A small self-supervised image encoder, trained from scratch: patch size [4, 4].
Rows from block 12 of a small self-supervised image encoder, named by matrix and row number. Rows with one number within an expert belong to one neuron, the router's apart. Each number is 500 + 40 x the weight over its row's rms, rounded and kept within 0 to 999. All counts start at 0. Numbers have three digits each. After the name is the row's rms in percent of the matrix's.
Before each expert's rows are labels from the 100 images, of 14848, where the router gives the expert most weight on average: "top examples" is what is common among them. Only what is clearly more common there than usual is listed. The data: photos of plants, animals and fungi (iNaturalist). In brackets: how many of the 100.
# router: slot weights (model.blocks.12.mlp.router.weight, 8x160, trained with AdamW), inputs 80-159
# gate: expert gate (model.blocks.12.mlp.gate, 4x320x160), inputs 80-159
# up: expert up (model.blocks.12.mlp.up, 4x320x160), inputs 80-159
# down: expert down (model.blocks.12.mlp.down, 4x160x320, transposed), outputs 80-159

# expert 0
top examples: order Passeriformes (56)
router.0 109:551460425488479425429468512491531482451497495408514422499500453525471532491465548550462514498439524578497539438512483528475500477535475521500514457522506492539496547519539480518563506536515481568491511471495490532540530512466468495511583488
router.1 103:576484446489507426477482500458506505369451597458525487522477445559444551444465545538519547471529526544518553410487441478493477489528477505547514417590529466562502506482477428478547506511519497546521501491492537478539493487483519470474535412
gate.0 079:460564543497470472470423536497491502475450481516468488458523537491546426470480509568494399476563500560495542436537517436570565574461480507498498475489538567528480522539489457508510549475509429541494454501590446483418503440488497479533467522
up.0 066:516478492472517525543475497562567474538530524445484504521537484511517474543499480466539504508494487504531439487484490581469441497532495487430418548489497403504491496469492525570472433533508530483577502513471478488604485449484500495496531512
down.0 071:512525392513472495446536518647527536484478490559513402491497516514436531491482520501488575485566549481423551494460458463491523520451473495467517487545464436546430463527480446469478533512508491523585525551506548508550466511492494493466489561
gate.1 104:519446519530488515516516416461464548439415533406486506506547542490473472449497558447494543552513542562532494423540429502405447492486511487528497508513520544508503552458489407491475535493540483491492525433513467470570402508528499488513446461
up.1 107:477575543456524497489466573527575494520537492580487450494464497534513579523515446525530491490527498413536495605485529501557515511500522543436499491535514394507484432548488543529528435463458523487466518494516510490450570471482508475531488478
down.1 120:450509537482467481483527458540510448560508509437483624509522524491527486543444442519506512507527496541531494411476527465536464497462472503485477548408544575528564515469534469527464510481419517457464493503497451475549519465535532441481538465
gate.2 125:489514545521442491432476463402571453459512517479475518500474518529449520485520463424526535522543527499488468449554398564499483525526522409494492542512452480488563530522488503462476453478498513487432510581425516539485485536465490549443496478
up.2 125:469540521574463500559525493451491502445390511546449520493540503505490467546522427481548523519525518451483436434580460487490535530486442469462523524520506496515465468508479569513479514572465493511504458522485535475485502543515527531542475503
down.2 118:484504424507508532545508571500511520519436465478493410482541513487532504448523495471429458534427528541471483547528500501374496481510552442553511509484487475465565501562483467475525558454516430519530524523476501527492530525480540559441462538
gate.3 038:489509485493551519429517445592580497480412449465500510457487534524534479526430478521516419544571443497446484453516443518485486538536536547477458477501500484444510501503459525573521472514475526474484503453503478600479511476545493486447500499
up.3 042:522505507544460420508463446457460547413565509536459445532413487426507513443511468469505473508472514567581602563459490462542509470531453440438478415586501494494527457521472523527495484496489464519456543551511488514534514492537477520498541486
down.3 034:536542493514476387465490508482509483462521517490485568511452498505439483510558597487456416441559488519567476557459478478539515551448494451551463543490534493500473442510575460468473490466503511506501505413528556477499464538464572472485455490
gate.4 114:478459519465477481437537488528490528466551466484497501492504517553563555518491534588503550481446482506432588495629453442500498461473556477495500514472477517469504561568527533618499427457486438484501490514531528466532579454499474469501486480
up.4 133:497550522488535484557511467509524490529496531580451475552504464470454463561502444456468473539514469426539502515432516526536541556488464484562479474512505515522498432454470400484503507475468529496486423525471540560487368499547407468441490504
down.4 117:461515542473457523554522526523529517435481463520492513481519543452519531511478557453467453584484553486454456436548446573528592485439511517506536506457525515469433548424482478461532447505511553474447521501441535452435478524505622444452473518
gate.5 095:525426452499479438483528511505557523541585498531494466458493524532508472557472479542529433464536614534500503464518512480478489535524556441464525492469477507523584580543479520505534463548477575493472513532543491535522482492503487501569506467
up.5 103:522446466508427469500502551467475500457554513529496494504434514526492500460560583513516466459414565475539540496460518440504549488503480529495507424426499478487478406470481478557491429531473528492488531465498426541551500569523498477453483491
down.5 094:501549576532509553558566494488480489570482502501560560536527562451488456470496565531503533513471567478436570519526570481507441528624448533524500476460541503537448442473486549544572534515517555396527489549484419417506540425556464521491490544
gate.6 102:457511484483518549476527542455505443447429571475510507453551500536497485482507425612451531469521488559538503523500466476534506479458534536554457413509470461479503493469581469553582458428524614437489537515487516498458455529484503418487491474
up.6 109:472483556523530565505568425456523485527547492476538489481451509508476507498465544443535553524528498477500531521563492532539531511548515429477491502478515519584501580546449523534451518521480435518413472500525458521480468526498485559471544516
down.6 112:509475506551440419558446549499463450509434496516483465486507470526530576494525549457380557418523484486449513545513482471455517487470535504526550537490586483491506473490512442556571505527511501467500483503504468526489521555501434502509436457

# expert 3
top examples: class Aves (87); order Accipitriformes (43); family: Accipitridae (36)
router.6 106:579445446528521466476495491512507468532473508458550509497518567513477458485504490465517512487594513542537489432511516449480498492481489531467529480524455445587529480490379573536511454469516464412520458496513488465489475516538556533531502539
router.7 097:582488490524569433482501481542525497485484473548545494507495565486449485466534484445483497559564497520500469448483535580458515524462433490482525511502499557549532395495460553504446464462507511495461489497554527536517457501515537492546556565
gate.0 108:504459536519468554525532479509506486488546487499508497557440523488506436416495482526448539554497534543522520493446511474594534517487527490535438500474512472432514477482479450442525585536526520548627537519424478482487478551554509464488477518
up.0 111:490539440485519429553502482474521531511435547532505510483569419526492551536531557411494468509522462497488522532583517502375468462519498519451579526537553589575469500563529522544449476520509484495419494524531496509474517468496471491435580482
down.0 108:508488488465440541478498474473545495501457465558490483530444540539502493468490495517438476509583446423520494513475452484500478527459550499503580434480460518509509521511447527499497468402450555509469472485457502512521471452528432418563449472
gate.1 107:534503497509558483517448532480451576536495482456505584474494496490507517558495471507495433530539507447556426488582467504557498496474440537500464541499495527473521415498485486526483479502488448525470486556521508488459557519462501569552441528
up.1 110:509564476506456512509481528564504509436466564575461386559514472512500530445531451498526519471479495533491608504513515498453487457521505444501469502551516479499515561521444507523556500450544542477508487484456485466557479545535477440463523454
down.1 116:504505504410484464617548482509510512540435491509550436471520466489554452529544502497549507513540520567542556520459537504498484476485511501534480491468536548398495493492554480475420532526433524545524465442415477505516479479534528506535534539
gate.2 115:541463508513506537524496542501479502476505420564484521540532521465475539459498505537515560522566454494509470509539502467519463569436486492483535476466611427507508511524501579439520426520511478543559535467442478554432563506484575469451585457
up.2 116:573456493510488498534552551476502527475495454515524515499567545468460609439528500505527528517478463498524511500496433474499507484424469511486592558422564444507529494514515546465574437488461389530476522483411528560448556532488521526438583461
down.2 104:463514473532544497556489481523557524426560507521488562433548548549455486455476581477540527453544540575517520487409459433535481470573607537434495509530508484498470491507561510556454529510519450557524589454452483492539518519527511504488613507
gate.3 109:571452490502477462472487454489568445525564596512479449505521498425506561443589463531461504489459515522464512447500514521476531591501545483532460493471473448543509519544502512552557483451536520569442496512525500521529512492438506483472508519
up.3 116:520472502451514486429484461503519530457504485530385538518517531503519555532552455546480461510476514493488493492500473433417483606499526488473511517505508562480483455475519462464480502506442492496540450496496527465579589507492438512590522533
down.3 106:495468502513506490511514454481495466526495492514470514437451481510458476429519421434474512431538477590443519537485406512486462528467604605518521442481552530473528597453506484492461512454578510557563500435514479513403490499477585525495551549
gate.4 131:511453558464509517526437528417461475453501520481508510480521462479479534560526592416507515494490484538488522481507492478449515425546513534523491498437474488527544486580517483460469477483455454542502521501542482536481502519565483504491548555
up.4 121:554479519476478497530474555452476499508558503511496501487562504478508536532493487474478477488490482515445478517543513515466527424524507461476543531458414470504513523560517413433432438477466472517519520446519472533512537514537532507517498530
down.4 125:516514469541519517532511500515461508444484471503480460421531478451455547470541362416549510516532525528462543486494510462494563543532497482485511525487511460506505486529528532445539494456500520508510481481568511522497483484530533482525590483
gate.5 114:500511504509537502496390475462527572492431467526461568499572454478488474468558588496480558521552460522530471502493484464538524474475394478443524577524512475476502561492562481496526563580520537485527485567554473473532415430490482463491482471
up.5 085:465474580537519504498540503516496426519513555514502512459471499530388538534493471502571446520512535440458510510557499506530469548564575489527515429501463467526500442511507501519535467431479512460448525543493531415499636508521468496501459486
down.5 108:501471482459416538490557509534510548363504497500498478449486494561465582457420455517481459558491463510482531462550478464531531514485453478488496556448443530512571535434477482526513529451492459491490485436555516528576540450467405455482482449
gate.6 072:490504449520502458500486437552471417526553520496535450499513482553579539467497482434464553519500498523552495476461517498492515530409523512472477451560552484540489544542426552476519445565491557478487522531509521448480625459437510499475548573
up.6 075:522480424536534531495514442506546444493487518472510571532466466469554497483537493528539495490529542565458483532478526500500582493512430468503513467487433483538495518433531500452452484465490459521483435429443523481503512437525530561562499447
down.6 071:512484403492489508536509455509554480385488461506540488519496515523545549574585507460544513492570563525499506570435505496512608468451507421448491501475514478511458475474512528504458490561461496505544420533496510496477624457516461492454497498

# expert 1
top examples: class Aves (91); order Accipitriformes (31); family: Accipitridae (29)
router.2 096:606467449465560401514504515486565493543442431501572480516467495491473484492515462489519505488532541555507482442479505454481521473538492506451545485498474564564525484451476497548515474507573524373489573490496492490421462531519544468495539574
router.3 094:507493464433564431507524525500517459481496443493582428498489520482492477458541470469498519546550502531499498475498558484515489484512418476471598558466453532560572492493465519563483490507509567522459471502496516483476488507518522502475570583
gate.0 089:476494485494521451472519525441526492526500553505511509542464502510530513493494558474488512507517493502480555484421522400499495527532517502491556525493467427546618516526481516477523440522487522483538457494394559450509494520524501509419456499
up.0 094:503480442566517414474533476522519430545507496548507436482502434491520544472496544572548420480546555562533552460434523447502539474456509438495568481523511482489489492473507522508480624537506522456570510508508552541454507476517477474527556507
down.0 082:571485471484490517582557522506422450481509522526478516478434515522483515519573496538519583494561442491484584466451553549528535461508484469451544477517504463445557461520473532534444571482525548430412469469473555479443506539462439443453504473
gate.1 114:514526499493493427548434531508503502428502518480506522422480495572513510550519417477480582480419536510484540454439586499508498496502456508525474452536473521487468466496490503455460465480491479491468477530408515460493572530486552471467463497
up.1 113:462483484486543536418533470533540450540525462491494484519481523432483447498522522531509459504582556531485413530496428466463547577509492459513514538432538542505533519521519513425531478516533560459475480495566444510532485464466540477472554538
down.1 124:479534506503478446493551475493535446560448474481501586576550532483495468481495485508460449524409437467553463477528555434498540434478492421410515463478551460488460498536477474445461460469399500467386567507484557396520518512491492524561484503
gate.2 060:488448503539539442474470447458490519469471546594444494500477502549527597425519507450511486588509494532504503535510455554413487515527501563557460497447487490518462568516537470489468376493465522584512496539524502492531486446517545503495529514
up.2 071:488504500448525543567471498487511512524508487495571494512483495416410485545530567440523483429509520474521446541549546455508525510568496519489453507516469513490522490477450571503550417478531569513490432526443484531567507530541518539486522505
down.2 062:458536464517413547544542482548527524532527460484483556443479525495559494539503474527421492510578463576536458488517498508503522527535532454449503542443523444533514482478501527515522549465485480596494501430511462536479518472468491532532534583
gate.3 100:525523448462476520560503439488519503499435493517468470571469507537516476482471474502483444501527542494471486485473501490479546517443626488545497513479426522490554485582600496510548470525533514491461547501501503512455481462480537434578542515
up.3 099:456523495482475482472502516528453433505477509531507530483519503490519492513588527503543440430498536521476490567459574509527480506549408486515540505524489515532492462418415525542458512485472414528570520534460494524600580525550540552407500501
down.3 100:535468537515431541542451498535493531536397455437492445425525531413518522462434537525439480458478540485508540521490462547447475543403532505461442476430506487526540472496494490480485522463489593552498544546497542481487475530534581466487491537
gate.4 125:515520511519518521453464483515449415482507517577463552534436534511513463497442504442414580524481546504548511470510535484468519385577528468516499473448524524499513440553510484487525505439487445456410465434515534555538482544471491512502529470
up.4 121:520497530518445496473432519519466527485445469533510529518484468494456459529445522552511546539510490529477509575421487491430453499494528458470539428423498465521563430578547515479490434499512519492416477488505497537523492551529509504452442518
down.4 121:518441467493486540555603534491516540548540466446445485465466460501465508494518572461506487535552527520488467467516493494542509590541460505551513535523508413479453506390487530512487478447422515517485486479537503514515529472542474545429454429
gate.5 109:507490522512502548611485480512451451511544564506517507478450595447554541571470512496442571476491550529517459458494453433546460422547421523510546496497497511449444539421515441523449511517547433475490502494549498470532555501500512496523483503
up.5 107:454504420545483475483453576516507443441485477497488479505495462583483499467529435536483433561515407500475563523510566529487509506480582506479527459483505526537501434565456542517505520538477539520482600489441482486473503502514471440513424569
down.5 112:492532465548494538522493525508546427493520529553510523515509578523463516494583469511446528484502546560504469535440513476522570547414521508533563522426542502533524525487498565481517497488525520466510493492514515470533544529501418438533497453
gate.6 116:515468491513613484503451514524551435423522592489507577496447523447492521484553529548468497538536504516522514416464465481459554494440492529539509502485482471521491547492507484403510542523480600533470456453514523544513489503465558506530461522
up.6 108:560479503498464474499535466472511587552449476470519489470465527476504481430499502501462485533468501478509470510539467490515507527529488462463494559487454484446578518542527474497515553573516442376474516499530464511473487463504500485441523585
down.6 112:467450464517509558518569459545506481439428510471513520487485434468449518442468471478384508586500453473521429541491521519507524598564465506530518503520490444500503531435465430488520527535573472510511478509438455479483481528466488498590551447