From a checkpoint of a small self-supervised image encoder.
Model: 11.1M parameters, 32-pixel images, arch convnext_v2, activation geglu, moe soft, num experts 4, patch size [4, 4], width 160.
Data: trained on photos of plants, animals and fungi (iNaturalist), 36.1 epochs.
Rows from block 9 of a small self-supervised image encoder, named by matrix and row number. Rows with one number within an expert belong to one neuron, the router's apart. Each number is 500 + 50 x the weight over its row's rms, rounded and kept within 0 to 999. All counts start at 0. Numbers have three digits each.
Before each expert's rows are labels from the 100 images, of 14848, where the router gives the expert most weight on average: "patch colour" is the nearest of a few named colours to the mean colour under the peak. Only what is clearly more common there than usual is listed. The data: photos of plants, animals and fungi (iNaturalist).
# router: slot weights (model.blocks.9.mlp.router.weight, 8x160, trained with AdamW), inputs 80-159
# gate: expert gate (model.blocks.9.mlp.gate, 4x320x160), inputs 80-159
# up: expert up (model.blocks.9.mlp.up, 4x320x160), inputs 80-159
# down: expert down (model.blocks.9.mlp.down, 4x160x320, transposed), outputs 80-159

# expert 2
patch colour: black
router.4:580482421527525484562474503438585549465487535448453418539505507492514513444508459480380488509506605493530522522507501510436400475529477497557515429437526502528452486548487422535455571506464483577527537426485508423433544576505535423454449564
router.5:460551487554404541417522507487507429532483519523455477474508486536497502508496453471485529428542639521597447567450452544484542501519403540478594558482505515516416551403519462586480473529488529586534551494490511523435475526510453462506501628
gate.1:467461441505464441470392506495524524473454388491536444557504502484468665538437516499544436473521421422530494522530489518561568554566511479432494516476536437508449549477592565521451467479441584608448510426540385538434488496526464434548556524
up.1:454538478521556484481473466505557478460508487470574467515574542503514685504462520510537514574443516431518466503616538594489455571420527526431468403495528554573542521509556519585475401470482573447516486472535439552496404561550437482485522488
down.1:477534506513516503537543466525484501511495458507474448516488464579494537488488504579492643568510418486458523504599443424431563399464516542484554460509578446452452433502528521560521525469537471519571439563492422494491458472452573555460451507
gate.2:467524518492433526480496524485441486434574490496513502426500553506556544538476461482497417492554520580448416492541476439475501544530429477482534567499479453495500421454517434521532528580430512538496569431564543513563557506532500518591583496
up.2:501466540438629478559510535486537542587516513535518435544499520560481419441426504555513529500486460487481505471502556532549525406407546526509478446489504498565556539588546504488530539394550472443561483553443537487445386477434454434433369530
down.2:490578559576637464506523508499469543439484444496475552542515421494468464483519493521411464491505497512510439448562560524457530526538411523549599533443454385441523461511498464444541451494511558465575503629502532546479525420543589527514510476
gate.3:602494460499549463480511565584442507452483553454522438473429516448425510465535554450558598506521467395448557508509501587543644502574505506479522482438420514519517533560530467534507506559489461582489553400400449492458462480504573530487492424
up.3:513497628435531534418593545463540425460455491539525537505586473570556534426498495533511539525542510538482445445408511384495491477542449427510572541561458497438601490562476438551526540515461434458444553522454495520481557533442523421472377499
down.3:470515447469534531561538505439523447500532452571563473489443548443532457509418574428563504563612506516449513478542527509553395490543508504431531486475504611532449480522554507466514458531562508446423540482579433576520557547603505394458478548
gate.4:499499595470507467437443564500538514507417600546436502584462455438406515514493363522501458517503586568478466501519444518511575564476471541520592533412473532461451517608493481522449499463482494541505554534490497488509428396546553561469453411
up.4:518525525521403466522469464478510594471456405617402442550549550443446509550594437504541551503533520453459445484551480497531541583553392518460507501547488501410450488583468532466574413566494463585482516511491434549537501440470615550483523528
down.4:594428476515471510454463507474469565508585479514455531492492388621410587492471509383487480516528457500494483394614537474538541512465530536475411479511512493574513501571496552468527465513594491479504510489507514453473573448514483542485477529
gate.5:594470515513465439468526454467555536531506528545463487512500400433390459526541519551491450532564474542471581487424448498396536496509412476569492473543625510441545521473574528541444558529522512442523561575488462447455449493541522460529472467
up.5:427498482450491531502504546586495480507525458433516479505465539510595545531489520383395517430457567430478490543563561469592483496513565543539482546484332506562487458508487517498602478451516516509497417469491539505526499525388444573539484518
down.5:539491632561665535521492412487508503481501470585430508502519452560547539434569556525514526493569460478558600498507504410445596486626557479489547492485463531501446508483513470511442437501506506517479423482470515508465544512492464492583515378
gate.6:463500494415530479373526535483456460537558546452446445514452490467427513485571492536514459400456495543507573552555538568459439455515456502591516437517490468487505462540581469439466624537595524504490574569550458470528544514464502569509575558
up.6:538496492429451461622581453518562496421494533491443512440512563500493497482465428517493499481482497491530406417525460432450525539495540537434509573473493533500456459590624472568488400417534482483528440468450615597464526541547517455478389416
down.6:400509355432499483491487495491511458490386432398527501384479540567427518584455462552606504560513528485424470503489506475506424520475525467543439523512510439444611387498503498543485568538553545483595469415578412549534433408520540467480541477
gate.7:473453455518556553479436486483568498457452417610583378471487520493529492518501479598478549588547337540481424535412486427572538466448516585476481469467488462433460509479540488544504508427508408415564439508409472516585509547558464525585473568
up.7:527408405528515458548442598490490494498480521491575429464563511550540430503512553545471594624512407501513436560565513524517584529504507472488513416530423475447465515459574487540515548460445385480496484516466493458589450563457512539501525538
down.7:487460529558465502508567476426528500585392497451476493445367467555595499525535476524516466467426511545392543526479464447427521532518504519462453464507430582526521523544495494480627523544578481519423452398498545475573525573465445546497448518

# expert 1
patch colour: white
router.2:485493509515402527514532442559439493538511469555522542366544514577587487522491557502504480478460454493474480524601532514506470498521552505533559585505384452525468580447536519596559495556460538556487484520533460543544494516471482644481524475
router.3:552533474531396545512531496551440448582460438548463529474487560506439431530511481544459490432548419542537549554592475489464514432516453492525539580532383473492481460460493536522481460476453570570467486509556543519495394446484484551492492535
gate.1:551488442392488553572500650479468519513571501457504466470571596531509457580561496618479534505547441521425578498472451571476469553484481418476526590483545475522574502456473460512518440447508495511514608511501535605445594580556524469517543550
up.1:530540562556436515534458527535434489502531483566536457463446436565511479440401524511515354487547472512485407481496489423569517486622581529449479492558571460526422477438535411497524428502495543495583431456523448444517549463444484495527563397
down.1:434512461509451570512471558403458543538513474571456497517473559442507405475544511508562558503422423528502567537504541562409535542512555545451598447507493551464528573481544472461539522566446429476431498555551485487560559494438513517593603463
gate.2:533461580507455481508492512491468583469550591518521454475511485500567554495501373523593459500505549404512429488553633488533552458553482524446521557459456452485560534452479460526476461478563520517480535503489499500577571446487534559499557466
up.2:465491547428529519408532508435567446514419533555475446442575559556479477600555452490428485470511473535503550458496458567480444471447502483507464559553525414503500442498556500506467509576432497483525463504581596488548533541581498435525485499
down.2:482445461477518527484418610429598527498442514547496495514571465509501483432595577535516592441447553535495473470497441460490490567452492540539612535539455507478515449477546586482575486480457487510472533565517463523508473477469541575478574504
gate.3:521434428447529499496544536557548492421470543523530587411456439519498508607429461469547446500527487568481426532403449456534443473474545473504581529523538589448442499566443492564520528465477543498549434464450467498513571523569575560538490481
up.3:468387548534509520579488561457582554527479496607589506522433540460463485475564483436533514480442512535473500494502458454393561559505426491540503522502521465485516447478496482551513605487468482509572503496462424591394380486440616478491586473
down.3:472485476523453525499494478484410542517547489496549456385434487513491551464464494476554507578488516463446418569464513540486476618491588552458506480508438394464512505481526517477553606536484400516573523564493474544481450560508527473543428508
gate.4:529469606530550443515505573507503535517499452540497527490528551498507508456383457476478412527509516420454449493581428432505534499504561475443509479668600432456474471490504522454517475415486527496456374452450524480479551477585588488548506545
up.4:622450584519538554418533546513505506521548504464462506478534453479630454561430528524427435539474565519506489519557461545505405527470570466505540454428517503531495471578418540492463511468515588422522442474485506487550439464522447492504462517
down.4:535486552512451441467467474576469541502466478495431512525568491553504496464407516498472468445528519458467532542392578393540589447449460479454433472375489321521509542438513444484420480461450600550516437524447454405482409496460461555509522508
gate.5:518496506531497473509515572490607585492594487502544520591501524493500540485504414459395523480436520485543500364530465516503489518423464471489465463501441470427518426454490571417531529535469422574502548498407548550492615493536568512450420522
up.5:400482498502603471415501435555435426530519518518535446458509476433503446488507555581587528494492474478637526615452475510514578450526469616486431511449585462580446588483419422421491508439524430477534498505486534513485504539579499539453428506
down.5:577431460563442517517542525535426519447467552424580505503401535477479488582479497522522500468533432425480488480552444463492458489381469538534448594502533478483571533493558451485513501520393426511482543414511493566501486487534441544448562401
gate.6:534547498546475537551493522487504482519461498537575576423439536507595412518568526418518482482458478464481478528541484481548458504379460490509478502553507610597534427514484518395501586525589580506466449527515490555483431481496494464445554519
up.6:492454480526513543547503470482365483501530498558533544568527460552532443654568472548457509490433507513503538452475442486550583485359476527408526533497524418537509389562459510489501470486501496517472504506515543439539451442518555449554543442
down.6:452504487518428560487532523500592467502422528499404473530483501501572538544439452422438515481508475502533452515540503440449452543541474459593466602529448511446472489455480474503543482400532416506518533532463480433581563550464480476518587488
gate.7:436545604495507486506470540491409466476541509413533491650535515448515519535609543464457497550516446547402534477553539581417494512445522498483425422533483612415516549457490417464493379538471480484566472416542512502436482468498543451517408541
up.7:470428456592443531519539433469399556507453560494576524511487587646559395485525513460426485460467505537370474515525452514470495471595546449537492420517519558574411520505498505535524424557419527563518525525528537448471523587519467417527578474
down.7:469559460555569554568501586500559451562575540463472433497508574520471424397514511407465562505462556585483422489606567460504511475648512454494485495489467431567495442550473578465513444472538544535520560512527488476477518515463514468496451461

# expert 3
patch colour: brown
router.6:420582526565486554462488520477478493475515569512474476492533450575496581519508386501512462518529522471459421529496464519527596549588489494463488458523538513430518529434495447554456537517459520495526424466472494478480508514519455526549570552
router.7:414591476456561525486504544472463524443562574494454473502510465548443641552497448478491514445553492455530508520510467469578585533577487532535552492501528393411461631454562525559539540500434436441549475488472427505419517482527496530496483477
gate.1:544478507490434538603496479518578534479539527480446502517510497551595464545430484477611439503538547475494473494490478521397467496483406499543525443451561474397549491467537546499523450536477517459503521511414493508546524515522441577500575432
up.1:445492523566589454453497490495441471576445456526504433523527501470443478431530541512352585499392373513496514550429562557479492492549537467428493475533496459568423529379517517576459564463485509537497464497549539516510521537495520486411485591
down.1:553481560447513579483540452542453542465516505529481526598503594522490430460473537508550509465585508540571426559462520437400554459512596446538565489489572486495454517508491566411449502498368504471479518531526444525482513567549462540591525480
gate.2:526540532396472492575477593506552508530429442463495457551496534386475537543576528430473553606450508481626498504520528406520549469540455445530640486477555559525401493475492526489546586476491589425462541535484508475472506519435525449523458472
up.2:491523597528413482583506530477538545542442520447470473519529499413474509520623544498558506698426549441579515475445487500507528478533501406519556461479528558529429483501451469500523626473489537463433510520471468480525487540470469431507516483
down.2:454567469460495482634484525516541461488446504527469552436423480487541530475464476556480475482413479414544438479494614577469531467460509468503468501571579498486543538481464591469478454564517365464484510512562500573416629494527481563547481506
gate.3:556534522416504505503459439551598503472481457467488525419400553531458498545404521507493505499524401460544480505568534488523471572402488635541435417481575432564522469567510516588446563467490529413513508475487498512466475539517563509582398476
up.3:452516502510506599556560449468480587459621525514532544500508446607444436515549505539517589499471520459530516488366537587567433515504470447483506521457445454461516527509503407456553597537438463591471503506403576528560556510565468470467469430
down.3:419565466402516447564464505533510504537508468643447520424546522595425487496474539522488496517453517525397492515473556587524518569506508436466480548513418344519494510547509521522497541505506513477552496498512538560555511444484535492458448454
gate.4:456553482456468483469445507476553523434494569449471548509546542438461460520529512489508463483584511564482422546536434529479488543445437337541470458458376520533491502562491495498472496480559615578462533528514467530529564479463533481450539514
up.4:584534499463516480545470501382524512475484443550405524521512448545456444622546527469427425493577501596503459473559440591455491419421397522514519478466440478460573461491526426546459483495508480527487505519488467458623473496524559493500531561
down.4:601434497461530567397578494525556459518556477516573517416489552526499513420492518461505495509501504482490485525543390495415494526474427474492615425430446478503631504497468551458516561510409431570572508505505577474503506568482478484478548485
gate.5:456559529484489463528477407459480530583499512424457525446458539409498547460459464525502467440482464520415578444473566570481508590458478428428550522536491484466503480471467561562454551553553450564490521528465596486445392415426520493462448479
up.5:556537555538555479445456517592524438476490434534450437519434524492565410480511512503401432527533460428533556513529533559484544538559546479574475439535555465503523519492499371422538543571489539568578490543481543468475416476431498508603479521
down.5:499533382479565506474520519582585474545555508519440472591502435484449446460588555533469473528525401487436509486459481442400501420554489492419503489410460476499545455497551502497472478463503456550413455558497484571494578523516552525428458519
gate.6:584549519521482615480479521543457506513491397480557584492555506591507552582406500491394444538442574528449447458460508538576456525560483478520422518408489536484443472567503420515522459538549585453566600518506442488461521492476530472433541515
up.6:551548472492581467403574436533498583553528488552531569454537557497524547600450449403436495514511596487523413502542500559586407514479501460496496533363527500475455412522575446442576473565505564464473619545464453519441500496536562474457544570
down.6:484518429396504519459454566456549556490475434400429486551503483502435512410543521477526529470565507580575485502468512517432493436485542534489529469532472483492510487454467546481442504462531541436571446459463527487383516504417524499494551545
gate.7:570496524538415459499440490446436535536504494488558532519525496438526527465550507477472615446507520434528520411559528494495563494510498521449470622512454474637566531501514510447441473550496581553485539520489511524514556541381541435431477516
up.7:503504550548441470485426518433448546582554457400507544479479470460532511492489552499455498473508493421525538434508526470537519516435436468443450625493458456563534496525538522561453462604543558522492523623472559494490505557346584422434538510
down.7:381485573479521503481384528453517544554452476437477517534411585480507531561494558610429527461501467465489528478469494508430508538454616499528483521526459551418493558451497497499467496440499444477439623546370432453451499546550648539504512548